python train.py --arch="pvt" --model="image classifier" --dataset="Sentinel-2 satellite tiles (TerraMesh)" --train_examples=145000 --image_size=64 --crop_scale_min=0.5 --horizontal_flip=true --color_jitter=0.1 --targets=["main land cover"] --num_classes=9 --norm="layernorm" --norm_position="pre" --activation="gelu" --mlp_ratio=4 --head_dim=48 --fused_qkv=false --qk_norm=true --parallel_block=false --inner_norm=false --drop_path=0.1 --patch_size=[4, 4] --conv_stem=false --depths=[3, 6, 6] --widths=[80, 160, 320] --mixing="mixup" --label_smoothing=0.2 --loss="cross_entropy" --init="lecun_normal" --residual_init="scaled_by_depth" --optimizer="soap" --beta2=0.999 --lr=0.0029 --beta1=0.95 --shampoo_beta=0.999 --eps=1e-08 --precondition_frequency=16 --max_precond_dim=1024 --one_sided=false --adamw_lr_other_params=0.0028 --grad_clip=0.5 --steps=10400 --batch_size=256 --epochs=18.4 --lr_schedule="step" --warmup_steps=520 --weight_decay=0.1 --adamw_weight_decay_other_params=0.05
Rows from block 6, named by matrix and row number. Rows with one number belong to one neuron. Each number is 50 + 10 x the weight over its row's rms, rounded and kept within 0 to 99. All counts start at 0. After the name is the row's rms in percent of the matrix's.
# fc1: MLP up (model.blocks.6.mlp.fc1.weight, 640x160), inputs 80-159
# fc2: MLP down (model.blocks.6.mlp.fc2.weight, 160x640, transposed), outputs 80-159
fc1.232 092:50 55 73 76 54 56 59 49 46 57 44 54 32 64 41 44 47 35 48 44 56 71 65 38 32 52 50 48 48 27 62 50 52 65 42 46 46 66 65 41 36 45 60 54 36 46 52 40 49 48 28 50 51 53 62 53 43 50 52 59 56 53 42 43 45 56 39 45 58 53 67 53 36 52 55 42 48 41 71 57
fc1.233 072:50 54 30 57 61 49 47 55 58 50 64 42 36 60 51 43 58 58 58 44 53 40 58 55 48 44 61 44 38 57 58 78 61 49 45 49 37 47 30 70 44 66 39 37 54 59 53 59 32 53 67 29 35 61 43 47 43 53 56 43 48 43 45 50 44 44 46 53 45 60 40 41 39 41 52 72 57 39 62 70
fc1.234 081:54 45 39 49 62 43 53 54 64 65 34 46 57 46 39 49 35 49 34 54 47 75 52 31 47 55 34 56 62 50 57 37 56 56 43 43 61 51 59 34 49 36 37 63 50 50 65 53 63 28 67 52 46 44 41 40 53 34 57 48 56 42 46 67 45 56 46 56 29 57 47 40 31 42 55 44 37 44 54 54
fc1.235 084:56 39 48 52 49 56 36 54 40 43 54 56 60 63 41 61 67 49 51 39 46 58 47 50 47 40 39 50 43 68 67 47 41 39 54 46 44 38 40 35 51 59 56 52 62 62 67 45 45 63 40 54 44 41 43 63 49 36 49 48 48 57 49 47 53 27 49 31 46 50 54 74 41 68 58 61 30 50 44 40
fc1.236 102:54 33 45 45 59 62 53 53 32 52 42 53 48 55 46 33 72 64 51 52 60 52 49 56 65 65 54 39 38 27 53 67 47 52 56 65 73 56 49 55 56 59 63 51 47 62 46 60 36 29 56 52 41 42 42 39 71 46 45 51 54 45 46 49 33 53 43 56 40 50 51 49 42 47 45 48 71 45 59 43
fc1.237 077:43 57 41 66 62 51 56 40 40 58 49 48 46 56 47 60 47 43 59 44 67 53 45 52 56 38 54 42 53 47 72 68 49 66 51 38 29 40 49 67 53 47 40 75 31 40 36 57 49 62 56 40 43 58 67 65 33 51 44 50 47 64 59 42 42 46 56 59 43 53 58 54 58 55 49 27 53 44 66 34
fc1.238 086:48 48 13 68 61 56 31 46 33 68 48 51 51 41 52 49 47 46 66 72 44 70 32 43 53 57 53 48 49 38 66 48 55 36 59 53 52 35 54 62 57 52 70 52 62 54 52 53 50 63 44 53 47 55 61 49 52 56 46 38 36 58 41 53 44 50 40 56 56 34 44 24 66 51 61 33 56 43 37 49
fc1.239 093:55 62 50 47 50 60 45 62 64 42 60 38 61 52 60 55 50 50 42 43 35 56 41 63 36 44 43 66 42 51 69 51 51 60 66 54 67 49 75 61 45 41 53 70 45 42 44 50 56 47 57 47 42 52 55 39 72 43 56 48 50 54 41 55 67 48 40 56 67 41 46 34 40 46 62 58 55 47 55 64
fc1.240 093:45 40 50 59 75 59 44 43 58 60 64 45 56 52 40 75 48 50 67 62 57 54 43 48 34 44 39 39 45 53 49 52 32 33 30 51 44 75 34 63 52 47 46 50 58 43 62 42 47 58 47 60 67 43 49 45 58 55 64 32 59 52 50 52 30 37 50 35 68 38 72 54 49 69 48 51 47 37 37 52
fc1.241 111:30 52 55 56 49 56 29 49 46 39 47 61 37 50 39 52 44 43 43 62 63 54 62 59 48 39 52 75 54 56 47 48 57 43 44 51 51 35 39 45 40 48 47 42 56 30 39 50 40 57 75 54 65 31 67 58 56 52 67 49 53 51 38 46 35 64 57 57 47 48 56 48 53 50 53 54 54 34 55 40
fc1.242 134:57 65 48 53 29 59 54 61 53 56 64 43 49 52 29 26 72 48 53 55 63 47 54 44 48 49 65 59 54 43 63 51 50 35 53 61 41 45 57 52 52 54 46 39 63 56 37 50 58 59 64 48 33 69 61 43 42 71 53 53 55 57 41 40 51 48 45 64 57 48 53 42 47 42 51 47 52 70 54 43
fc1.243 112:50 57 55 51 58 56 42 66 44 46 66 70 69 43 55 57 43 60 66 37 39 38 47 49 50 41 57 53 50 56 46 70 65 40 45 47 62 32 50 41 47 56 48 54 59 60 47 66 58 38 52 57 62 55 45 48 39 64 48 55 32 64 40 47 57 44 54 53 42 45 52 47 56 51 59 44 50 39 37 59
fc1.244 094:42 51 48 48 60 40 44 51 50 52 18 42 55 58 63 51 66 51 42 38 43 50 51 35 56 46 43 55 56 48 58 43 53 53 58 61 42 39 46 50 34 51 42 21 28 51 49 26 43 51 47 44 47 51 43 47 52 54 52 59 48 49 57 47 57 47 54 58 39 34 48 66 55 40 55 60 55 13 60 44
fc1.245 102:48 46 51 40 58 50 52 61 44 40 44 48 47 38 45 55 49 48 62 63 34 46 41 51 41 68 55 62 70 62 49 61 50 56 53 55 48 58 46 24 64 46 32 37 65 46 38 42 49 53 59 41 50 40 51 43 55 59 49 59 50 53 54 47 55 48 52 60 47 42 65 48 54 44 44 43 57 54 48 48
fc1.246 130:34 59 56 54 53 49 45 53 41 64 45 33 57 56 56 56 39 62 57 39 35 47 70 54 61 75 52 72 39 53 47 43 54 57 59 59 73 45 37 45 56 56 41 49 41 45 36 64 48 34 51 49 52 48 51 46 57 38 63 45 42 37 53 35 38 63 46 43 68 64 39 34 48 65 31 44 58 46 71 67
fc1.247 091:44 36 44 65 60 48 62 58 61 51 52 56 42 69 50 57 58 69 51 36 65 51 55 37 56 52 64 59 43 28 39 42 66 30 45 57 53 26 40 44 38 62 43 63 58 54 38 58 59 61 48 49 54 52 41 39 53 45 57 33 28 47 56 57 53 48 52 52 44 44 19 33 39 52 39 44 45 45 62 48
fc1.248 098:31 46 31 41 50 61 41 35 37 39 48 50 48 53 48 58 43 26 55 45 45 60 37 53 36 72 44 48 49 47 57 65 60 63 37 51 44 56 57 47 37 29 39 52 22 45 65 46 44 59 47 41 49 64 42 39 48 50 24 49 38 40 59 46 59 29 41 35 40 46 54 41 39 46 58 44 48 53 45 44
fc1.249 114:41 47 38 62 45 58 45 50 45 59 39 51 51 44 59 69 63 45 52 35 54 53 60 67 44 52 66 37 49 40 71 72 59 50 53 61 46 70 48 59 56 56 37 57 34 45 45 52 58 53 59 52 57 54 53 49 62 50 54 30 48 66 39 44 61 51 49 48 41 62 41 43 51 48 38 33 63 46 43 52
fc1.250 084:54 54 56 64 60 39 49 50 46 29 37 43 46 56 42 58 45 50 56 69 51 39 60 65 29 48 57 57 62 60 35 29 50 56 45 58 42 51 60 34 53 44 46 35 50 59 59 59 48 32 53 53 54 60 60 46 44 54 52 52 54 47 41 62 60 68 58 65 63 44 43 41 62 46 50 46 41 41 55 44
fc1.251 107:35 52 34 59 42 58 39 45 53 37 58 50 59 63 44 68 69 44 61 50 43 47 50 45 62 50 49 37 44 55 67 47 56 63 45 40 62 66 41 42 56 60 35 57 38 44 61 60 63 51 56 72 55 50 55 44 46 40 46 57 53 48 35 55 64 54 58 38 36 44 36 45 50 61 67 50 47 38 34 59
fc1.252 109:45 55 51 49 44 38 45 36 57 37 45 60 70 41 52 57 35 45 37 52 49 51 63 45 24 47 37 57 60 52 62 42 45 35 42 50 32 65 68 32 55 47 32 45 43 46 62 53 48 37 43 48 51 65 46 61 47 27 48 65 56 50 41 51 57 43 60 49 62 50 53 52 42 50 50 41 36 46 64 55
fc1.253 094:49 58 39 72 60 58 41 56 44 53 49 45 44 55 53 41 67 52 47 44 59 55 54 36 56 59 62 63 49 29 43 45 55 45 56 24 66 41 51 42 60 38 55 48 64 39 59 57 64 38 36 36 37 55 52 42 39 40 30 45 67 36 51 35 54 42 39 52 39 62 49 44 46 49 66 41 50 40 46 37
fc1.254 134:49 59 40 52 60 46 48 31 66 62 49 38 65 56 56 44 36 56 42 56 39 37 58 54 45 70 62 46 34 49 49 52 69 41 45 62 68 31 43 57 50 52 32 51 48 45 39 46 68 36 58 45 28 53 46 66 24 43 46 50 58 37 44 37 43 51 51 44 44 37 53 53 44 51 50 61 44 29 26 43
fc1.255 081:63 53 52 34 49 67 59 66 48 45 57 62 44 51 62 55 52 37 60 59 59 61 48 59 64 48 53 64 57 57 46 59 39 49 69 51 51 49 44 28 68 43 36 48 66 47 49 41 54 51 46 38 38 45 58 41 69 80 48 57 66 48 49 47 49 49 51 41 61 26 61 57 47 45 49 44 52 45 61 38
fc1.256 115:38 46 55 56 59 72 60 50 55 58 54 51 47 48 33 49 42 47 40 63 46 41 45 45 44 40 50 36 55 62 30 35 47 52 56 53 47 51 38 66 53 64 47 51 49 42 43 44 63 57 76 50 45 64 48 49 72 53 59 54 50 65 65 45 68 33 48 51 61 44 51 42 40 39 55 41 64 53 60 46
fc1.257 129:63 60 48 45 30 50 62 52 41 56 59 43 60 56 38 43 40 33 69 52 62 52 47 61 50 63 43 59 53 55 50 57 54 46 32 51 41 59 44 57 40 39 45 51 43 56 53 53 48 41 70 41 61 52 40 38 51 46 53 49 45 35 58 34 60 39 57 54 46 53 43 51 42 52 36 43 71 52 46 62
fc1.258 089:48 59 76 45 45 57 42 42 47 33 64 42 49 34 66 65 63 52 53 54 59 60 58 43 33 60 47 39 44 36 44 47 59 52 69 58 44 45 50 72 49 53 44 61 42 38 49 37 60 55 60 54 57 39 56 65 38 40 36 54 48 50 68 47 59 54 63 32 42 31 41 32 54 55 45 53 42 57 37 43
fc1.259 084:57 47 59 33 28 20 24 42 42 42 55 55 49 52 71 40 39 51 49 40 44 43 50 59 40 32 44 67 51 42 67 45 62 51 68 36 51 54 58 41 38 42 53 57 52 55 47 61 46 54 64 37 39 48 54 55 30 54 42 54 43 67 66 46 62 43 57 53 50 30 49 48 59 49 36 48 55 50 32 51
fc1.260 089:30 40 40 50 35 51 58 40 39 27 66 56 76 54 41 43 38 51 50 60 37 55 50 73 58 49 64 42 67 51 51 43 56 55 58 59 63 49 57 52 39 60 58 26 59 70 51 52 53 66 57 54 54 65 34 62 54 44 56 43 70 54 39 44 61 36 41 51 33 46 41 60 52 48 47 40 54 64 46 43
fc1.261 076:44 38 45 48 45 40 49 35 36 42 52 38 49 49 49 53 31 32 68 40 35 39 71 64 57 47 32 51 50 52 58 35 56 37 38 52 48 44 40 42 57 75 47 65 58 60 45 59 51 41 58 58 43 53 50 28 57 40 49 63 36 30 60 51 52 39 44 50 57 63 46 64 42 40 45 44 25 45 47 29
fc1.262 100:62 43 44 48 47 47 61 38 48 35 51 39 60 63 47 61 41 50 60 54 34 65 64 63 52 63 50 65 33 54 36 60 50 47 53 63 48 65 59 38 40 66 49 44 36 43 49 67 62 46 67 57 54 46 50 56 49 52 31 41 46 45 49 38 44 45 45 45 52 50 30 47 64 52 32 58 62 62 59 37
fc1.263 080:59 46 59 55 56 58 54 40 67 71 49 52 46 35 61 67 48 55 39 56 60 49 37 33 44 35 65 55 43 44 47 51 60 53 38 60 80 42 63 60 49 57 50 59 59 62 54 55 49 68 41 38 48 70 63 54 52 35 66 66 37 70 55 49 68 57 50 46 51 38 38 58 62 40 54 39 64 57 52 47
fc1.264 073:44 52 31 49 46 56 60 42 41 52 46 51 62 50 49 49 53 50 41 50 58 61 34 30 47 51 51 66 65 50 60 57 52 40 48 34 31 70 61 59 52 69 59 60 56 52 55 55 51 40 48 64 23 56 66 47 56 51 42 47 49 52 48 54 55 51 48 70 58 60 65 65 40 28 45 57 80 69 64 48
fc1.265 082:38 55 54 49 67 68 58 42 58 50 39 60 39 61 47 57 50 36 47 47 61 39 40 40 62 53 43 46 36 66 53 53 46 52 30 60 58 46 58 44 54 48 37 49 59 61 48 47 65 59 43 36 47 57 28 53 61 36 55 47 44 73 35 60 50 53 55 43 68 37 75 49 64 52 53 73 44 50 69 61
fc1.266 100:35 53 30 53 42 43 58 45 58 31 60 43 47 46 43 44 50 46 70 51 65 46 46 47 52 54 45 60 59 31 48 43 36 61 55 46 44 54 50 63 45 47 48 57 46 49 55 48 36 27 73 44 69 60 57 37 55 63 50 41 56 46 60 55 60 45 60 57 39 46 49 72 32 40 41 53 48 41 39 49
fc1.267 089:44 32 55 54 44 58 39 51 39 60 53 51 38 41 59 37 39 55 56 48 47 55 39 41 47 48 46 52 33 53 40 62 63 54 43 58 47 64 44 42 63 64 25 42 35 66 53 40 59 63 49 51 43 36 41 28 44 19 54 50 47 53 53 59 42 44 51 53 71 52 60 51 44 60 50 48 50 70 67 59
fc1.268 095:46 64 58 57 46 55 32 37 71 45 42 44 37 46 42 57 57 55 58 41 47 38 42 35 44 48 49 59 56 49 38 52 49 59 63 35 43 48 38 40 59 48 47 51 49 46 54 35 45 30 53 56 53 49 44 33 37 43 49 54 51 55 51 49 56 31 62 67 40 46 38 43 54 42 40 71 58 45 52 50
fc1.269 085:54 53 52 40 69 50 50 43 59 42 54 50 65 46 44 56 46 68 50 52 39 47 45 55 60 43 50 71 50 62 62 38 34 43 45 52 64 57 37 50 52 61 49 49 62 52 24 50 40 43 45 60 49 54 53 73 49 63 20 51 41 47 56 50 43 49 54 58 42 54 46 68 30 47 35 52 60 41 42 46
fc1.270 082:45 46 49 45 37 55 29 61 47 44 32 53 49 52 23 57 61 48 43 71 51 55 52 34 38 43 56 59 51 44 32 67 44 42 39 59 65 46 31 50 60 57 62 57 36 44 28 51 52 58 62 48 52 43 49 54 45 51 52 51 51 40 48 53 62 43 44 64 51 55 63 54 40 63 43 44 54 40 49 42
fc1.271 117:63 59 49 39 42 34 33 48 49 48 45 51 62 55 60 35 42 31 66 69 62 52 63 54 57 45 62 56 58 55 58 54 49 35 57 55 40 52 53 45 38 53 42 57 64 68 45 69 47 60 64 55 44 58 54 39 42 63 51 55 59 62 45 36 78 53 53 65 39 54 47 68 66 68 50 50 66 44 42 50
fc1.272 117:50 32 65 44 22 43 33 55 51 76 56 47 57 47 41 55 37 46 52 43 53 61 37 53 18 48 64 57 52 49 40 64 28 47 45 49 49 50 50 49 60 41 49 57 40 51 59 53 43 47 70 56 37 42 57 67 52 44 49 39 52 46 37 44 70 49 54 44 48 59 48 53 50 68 58 67 77 45 63 37
fc2.232 105:61 38 42 51 62 50 61 50 54 44 54 44 36 71 44 47 63 32 54 61 64 53 74 50 25 44 40 63 43 53 65 43 33 38 56 60 55 43 52 35 51 37 43 74 63 48 59 42 59 52 53 45 39 55 69 68 52 55 38 58 49 39 51 47 51 62 39 51 46 45 42 47 51 48 39 51 37 56 50 44
fc2.233 056:55 42 54 58 64 50 53 49 36 56 64 38 44 50 46 44 41 62 59 51 51 73 58 51 49 47 41 50 49 62 60 47 57 61 67 55 47 46 44 60 50 56 25 41 45 52 48 54 53 36 37 50 22 54 52 49 59 49 57 35 39 52 52 43 53 48 51 52 48 45 56 44 39 36 45 52 54 17 62 50
fc2.234 077:31 52 46 48 52 56 52 37 57 46 47 63 55 49 33 44 62 55 40 46 56 62 28 51 31 38 37 54 38 51 58 64 32 43 35 42 39 55 48 46 50 34 42 46 49 45 28 42 49 46 61 20 57 43 46 32 46 47 68 57 49 45 69 36 39 62 53 25 56 38 60 54 35 51 49 50 74 47 47 54
fc2.235 069:47 72 55 36 40 42 53 46 43 40 43 48 46 40 56 41 49 47 45 59 51 52 66 35 49 62 66 61 51 48 48 39 49 47 53 53 59 53 44 66 51 49 55 48 57 44 40 42 46 53 54 52 58 51 53 52 56 64 69 52 49 43 63 56 48 62 43 63 57 42 52 49 57 58 36 55 59 64 59 42
fc2.236 120:72 51 51 42 59 55 71 65 47 55 48 38 39 38 48 33 38 32 57 58 46 39 46 42 37 51 33 53 50 55 51 37 48 44 68 38 58 54 61 58 58 48 28 69 50 46 83 52 66 45 60 45 47 54 54 48 43 70 48 40 49 57 57 38 43 59 47 47 53 53 54 55 39 55 34 63 30 61 56 53
fc2.237 081:61 43 44 68 55 61 44 58 54 48 53 37 48 52 51 45 52 44 46 50 48 48 43 47 56 35 72 32 52 53 67 37 34 57 48 55 46 40 43 54 37 47 45 56 57 51 58 53 56 61 65 41 56 51 62 71 40 56 48 50 63 57 57 35 47 50 49 59 47 64 64 47 52 35 51 53 49 47 58 55
fc2.238 090:56 49 27 61 47 47 31 50 41 54 47 58 59 49 31 33 30 46 62 60 56 54 48 29 47 55 48 58 43 67 56 41 42 49 49 50 59 50 60 39 71 38 38 60 65 68 46 62 41 37 59 48 55 63 55 50 52 61 51 53 35 62 42 59 49 54 40 57 75 38 50 43 39 69 42 50 39 44 36 49
fc2.239 087:60 68 69 64 46 68 17 48 58 49 67 49 40 47 42 55 35 44 52 53 64 64 58 54 51 45 46 43 53 49 54 52 45 42 45 54 46 59 41 54 66 80 40 56 58 56 49 52 63 42 37 40 60 52 42 52 64 24 56 46 68 46 29 38 58 41 47 60 47 47 56 49 55 46 59 71 61 45 52 57
fc2.240 079:40 50 50 44 54 65 57 31 28 40 46 66 47 55 54 50 70 48 48 51 41 45 44 46 22 51 33 58 40 53 34 41 70 46 55 56 44 82 34 60 52 51 48 62 48 48 55 50 61 56 40 48 35 45 71 40 63 60 45 58 44 53 49 56 42 35 41 44 36 61 62 48 60 40 56 61 42 46 70 54
fc2.241 123:52 55 53 20 57 45 44 50 53 49 44 58 31 55 53 41 42 57 42 44 38 51 46 76 51 61 44 48 50 40 56 48 43 38 49 64 65 45 44 56 57 55 48 54 55 57 37 45 51 46 44 49 56 59 41 44 37 45 29 35 49 68 57 47 65 52 48 56 42 56 39 61 42 52 60 34 66 55 43 59
fc2.242 123:54 54 47 48 40 40 53 69 55 58 54 44 43 52 47 44 84 53 34 42 54 52 44 53 51 50 53 62 48 39 51 45 56 37 31 46 51 52 53 54 63 42 56 27 47 50 61 51 42 41 56 55 36 54 58 58 45 55 58 45 54 54 62 44 39 47 26 65 56 52 51 55 37 53 67 56 64 62 62 38
fc2.243 115:62 52 61 55 45 55 51 46 48 38 59 54 60 37 37 55 64 59 53 55 39 52 39 75 46 52 55 52 36 49 41 76 46 32 56 46 56 52 60 56 52 57 52 64 47 53 56 51 43 62 59 67 62 53 59 30 53 44 45 47 29 51 46 65 65 49 40 46 38 41 47 47 50 68 67 56 37 51 52 49
fc2.244 116:24 63 46 54 48 46 31 42 58 51 47 62 56 36 41 55 69 55 35 23 37 43 32 48 41 40 62 27 53 37 59 57 46 72 52 57 60 45 28 35 51 30 43 48 62 52 60 50 60 52 48 43 72 64 51 60 60 55 45 37 58 61 55 61 48 64 45 67 32 45 49 44 52 40 58 49 53 39 44 60
fc2.245 113:66 62 47 48 54 57 42 39 43 52 57 56 40 44 56 49 44 54 57 35 57 52 59 59 58 32 50 34 48 29 39 55 53 50 47 53 57 49 50 41 38 18 55 44 40 39 54 59 53 51 47 37 46 43 35 39 58 56 65 36 61 40 30 67 53 47 46 60 57 52 29 34 42 38 50 32 40 32 50 45
fc2.246 129:63 60 41 47 58 67 39 48 34 54 72 39 65 44 37 44 43 65 48 55 58 60 50 42 38 59 42 57 36 61 58 46 52 42 51 48 42 45 47 55 51 32 42 46 32 49 42 52 53 36 69 37 42 53 49 44 34 42 68 38 57 47 51 58 27 35 56 28 42 48 41 39 54 53 39 51 47 58 36 54
fc2.247 099:50 53 24 66 41 44 45 48 75 56 39 54 55 54 59 56 54 56 44 28 47 46 52 41 54 48 46 58 56 39 54 40 62 40 59 69 33 41 35 46 51 58 36 56 30 32 43 57 75 54 44 54 42 64 49 40 67 70 45 33 45 52 50 50 37 52 43 47 37 51 34 44 45 36 52 49 62 53 48 52
fc2.248 102:44 57 75 59 35 49 55 70 53 37 56 54 36 35 54 54 37 48 37 51 52 45 31 48 62 61 63 52 48 70 47 54 42 40 71 61 57 47 55 34 29 54 49 58 43 49 60 64 41 39 56 64 44 35 45 68 54 46 51 39 43 46 42 60 52 52 36 58 52 47 56 53 47 51 58 49 54 46 51 61
fc2.249 120:48 45 63 26 43 48 50 22 30 51 42 61 69 36 58 61 41 51 60 36 36 45 53 48 46 54 47 60 49 44 55 39 52 55 49 33 53 49 53 36 38 53 42 70 48 66 55 49 42 50 55 57 47 52 45 74 58 31 49 33 52 43 53 43 45 40 42 42 50 49 39 40 37 45 48 40 49 66 37 69
fc2.250 080:47 41 58 39 49 49 54 55 42 39 44 57 59 52 42 61 45 48 49 43 54 55 50 45 37 47 58 55 42 66 55 35 53 47 63 67 43 61 61 54 46 43 46 58 54 43 47 59 65 31 49 44 43 33 37 58 40 46 45 54 44 69 77 56 42 66 55 58 60 38 58 47 54 72 47 51 31 50 60 45
fc2.251 109:43 50 40 55 41 44 62 55 49 30 46 56 54 61 44 60 61 62 57 45 32 48 66 46 70 38 51 30 54 53 66 46 55 52 35 46 66 64 47 42 47 48 39 47 44 55 53 56 56 67 51 64 44 50 63 40 44 48 53 43 52 44 39 40 66 54 58 27 40 42 46 39 48 64 71 49 61 53 34 51
fc2.252 124:58 24 36 41 53 70 47 37 45 54 65 53 34 62 55 45 54 62 48 37 74 52 38 62 62 56 46 58 39 37 59 43 57 55 67 51 39 47 41 30 44 51 67 46 53 38 41 43 59 70 42 48 38 35 43 48 45 47 49 40 66 68 57 49 57 67 42 54 38 57 63 56 57 40 63 46 65 64 55 36
fc2.253 071:45 62 42 54 65 62 42 51 44 48 62 49 54 46 49 57 53 58 48 46 45 62 48 31 59 54 56 45 46 48 43 46 66 52 35 24 58 54 54 65 48 55 49 47 51 35 64 56 50 27 37 43 31 58 52 41 44 57 46 47 68 44 49 45 47 29 56 59 37 40 71 44 47 51 48 56 55 60 42 38
fc2.254 129:49 52 43 54 59 44 47 52 59 58 43 63 43 51 55 72 48 53 61 40 48 54 55 71 59 45 35 46 43 69 62 63 57 46 33 59 55 61 65 51 52 36 37 52 27 68 54 46 58 41 72 44 41 33 42 56 49 60 59 55 36 46 55 54 50 73 58 37 45 52 43 48 50 49 49 70 49 50 51 48
fc2.255 096:49 40 40 54 50 45 48 39 45 62 49 40 40 68 44 51 52 63 47 60 40 53 45 39 47 60 47 26 54 44 65 41 64 66 50 44 42 52 55 67 70 57 48 49 44 53 43 79 62 52 43 39 62 60 60 39 59 43 36 54 47 41 33 55 62 51 49 56 41 60 25 58 46 47 40 47 70 62 45 48
fc2.256 129:40 44 48 50 45 39 42 40 45 52 24 60 51 50 61 53 44 39 56 44 56 42 54 56 35 40 62 48 43 49 60 25 59 46 61 49 48 59 52 43 53 46 48 33 53 60 25 56 56 47 40 42 40 60 51 52 72 51 30 48 55 58 61 42 49 32 46 44 55 36 59 50 73 45 56 51 47 41 55 52
fc2.257 123:57 53 55 51 59 30 55 42 61 62 33 44 42 55 68 54 49 51 37 48 50 57 47 36 56 53 35 67 50 40 47 47 53 53 46 46 33 61 34 66 42 68 50 51 44 67 66 41 52 43 60 43 51 50 65 58 56 42 54 46 63 39 53 35 45 48 62 45 48 36 49 32 67 50 42 73 52 62 64 50
fc2.258 076:61 70 78 55 36 56 40 47 62 41 59 47 48 49 60 44 57 52 51 54 71 59 72 45 45 41 63 44 55 48 36 56 56 62 76 64 47 31 41 66 55 39 36 45 45 38 40 44 41 60 54 54 56 45 34 54 38 29 26 62 51 60 45 47 61 59 55 46 42 47 38 22 52 61 47 42 57 60 58 56
fc2.259 076:52 48 60 29 46 63 58 60 41 60 55 36 39 56 54 49 52 59 54 75 44 42 63 47 47 41 26 41 44 52 56 53 47 46 52 32 76 55 53 64 49 41 41 47 49 44 63 57 60 41 40 57 57 43 56 55 55 58 39 47 50 50 48 64 63 68 50 69 50 54 54 51 52 46 48 52 50 69 33 72
fc2.260 096:61 46 63 47 51 51 46 68 58 43 49 54 49 58 55 50 38 60 55 54 43 69 51 51 51 44 41 33 55 24 51 64 25 72 57 60 57 53 41 37 33 33 54 38 36 63 58 33 50 42 66 55 60 43 37 46 59 43 34 54 54 47 44 46 38 62 49 52 43 39 54 44 63 42 54 48 39 39 54 56
fc2.261 095:42 64 31 41 46 53 51 42 56 33 61 36 36 37 57 31 41 46 61 47 44 49 62 57 58 48 43 53 52 48 53 46 49 37 59 56 29 48 50 44 42 42 45 53 63 42 66 40 44 60 53 32 49 55 31 45 38 47 43 42 39 52 47 62 54 56 65 65 48 56 48 64 51 50 29 47 32 23 53 30
fc2.262 111:46 57 60 69 52 41 56 44 38 53 55 51 47 35 42 31 47 65 63 44 51 53 41 55 51 47 38 46 41 55 50 46 33 34 37 53 59 44 53 46 41 28 54 51 56 66 51 55 44 37 51 59 55 59 28 49 42 55 54 40 59 56 35 39 43 53 80 50 53 60 57 36 45 55 59 42 41 58 60 44
fc2.263 087:46 53 52 60 63 56 63 43 52 48 43 56 61 33 51 43 54 62 54 48 56 53 42 61 44 38 47 46 78 64 47 48 45 44 47 50 54 70 42 69 55 62 60 53 53 41 39 41 41 68 63 32 52 67 46 43 53 38 65 51 50 58 41 28 60 46 41 47 46 50 50 61 61 64 39 44 59 33 56 53
fc2.264 059:60 58 43 54 39 63 45 40 58 51 28 62 65 59 49 56 45 41 38 34 56 54 40 56 50 49 54 50 38 47 48 52 71 57 25 33 46 60 51 48 47 58 63 58 68 53 65 35 51 59 43 63 57 60 52 62 73 40 61 42 54 50 44 45 74 69 45 58 52 35 49 50 44 46 51 66 45 46 44 34
fc2.265 073:33 50 38 50 54 48 65 55 43 45 53 61 42 63 55 56 45 42 51 41 48 50 56 50 61 41 39 54 51 55 70 51 45 49 36 50 55 50 65 48 47 58 41 66 55 69 64 44 59 50 32 43 48 66 35 49 49 20 64 57 37 60 37 39 48 43 50 53 56 44 69 53 66 45 55 55 57 40 62 63
fc2.266 109:46 43 47 63 59 49 68 44 59 41 60 40 62 27 51 34 61 59 60 54 56 58 53 66 55 58 47 61 54 43 53 47 45 57 63 52 59 47 49 51 41 49 45 65 51 58 39 47 37 52 58 48 54 66 74 39 50 61 56 42 21 44 55 48 60 39 45 53 50 57 56 66 38 44 30 44 52 32 44 53
fc2.267 099:47 42 60 59 53 41 60 44 53 38 25 64 49 68 61 62 68 46 49 41 51 44 51 75 52 46 55 34 59 46 52 51 45 49 55 43 55 37 42 51 55 59 53 46 61 50 47 58 32 49 61 56 44 55 60 80 66 77 43 25 31 56 42 39 44 50 48 46 49 55 41 27 46 56 58 42 51 39 46 41
fc2.268 082:68 35 58 42 52 68 55 70 36 60 46 46 60 53 62 38 58 42 41 60 55 60 43 74 49 45 47 40 52 49 62 42 46 50 47 66 41 45 49 44 31 60 44 56 45 38 56 45 53 59 47 42 60 50 65 65 48 53 44 61 45 53 46 70 53 49 41 40 61 71 55 65 47 40 46 41 34 45 46 57
fc2.269 108:47 46 59 65 35 55 48 35 45 31 47 70 45 45 36 33 53 37 59 51 55 26 60 42 56 52 45 36 49 41 46 44 72 67 42 38 41 61 49 46 35 54 57 54 50 51 59 58 56 38 57 40 47 42 42 57 41 43 42 35 41 53 55 58 45 44 54 54 57 55 36 41 75 55 50 57 69 64 46 54
fc2.270 078:58 46 65 64 34 45 62 36 45 63 44 50 62 43 38 47 46 64 70 42 38 48 47 66 48 53 59 57 43 40 53 54 41 74 51 35 51 43 46 40 34 35 46 40 51 60 60 50 33 49 36 24 49 54 47 51 70 49 56 53 57 38 63 42 46 58 46 55 40 28 43 41 59 53 57 55 43 77 51 54
fc2.271 122:48 55 65 34 46 42 45 42 63 42 51 38 47 60 34 39 54 35 67 61 38 57 59 39 53 59 47 47 56 45 60 79 36 42 63 66 42 39 52 45 35 43 43 32 39 56 59 53 45 57 41 42 57 40 36 60 52 53 61 46 53 52 72 60 58 37 35 45 47 43 54 55 49 56 49 31 44 71 53 55
fc2.272 127:50 44 42 62 66 47 58 58 42 38 48 73 37 55 58 68 52 52 43 51 57 27 62 58 51 55 53 52 51 50 46 53 58 58 40 28 45 41 53 49 48 34 54 40 63 58 43 60 62 58 54 69 31 48 41 54 66 58 49 55 57 48 54 40 50 37 40 61 30 51 64 39 76 46 48 52 59 54 37 44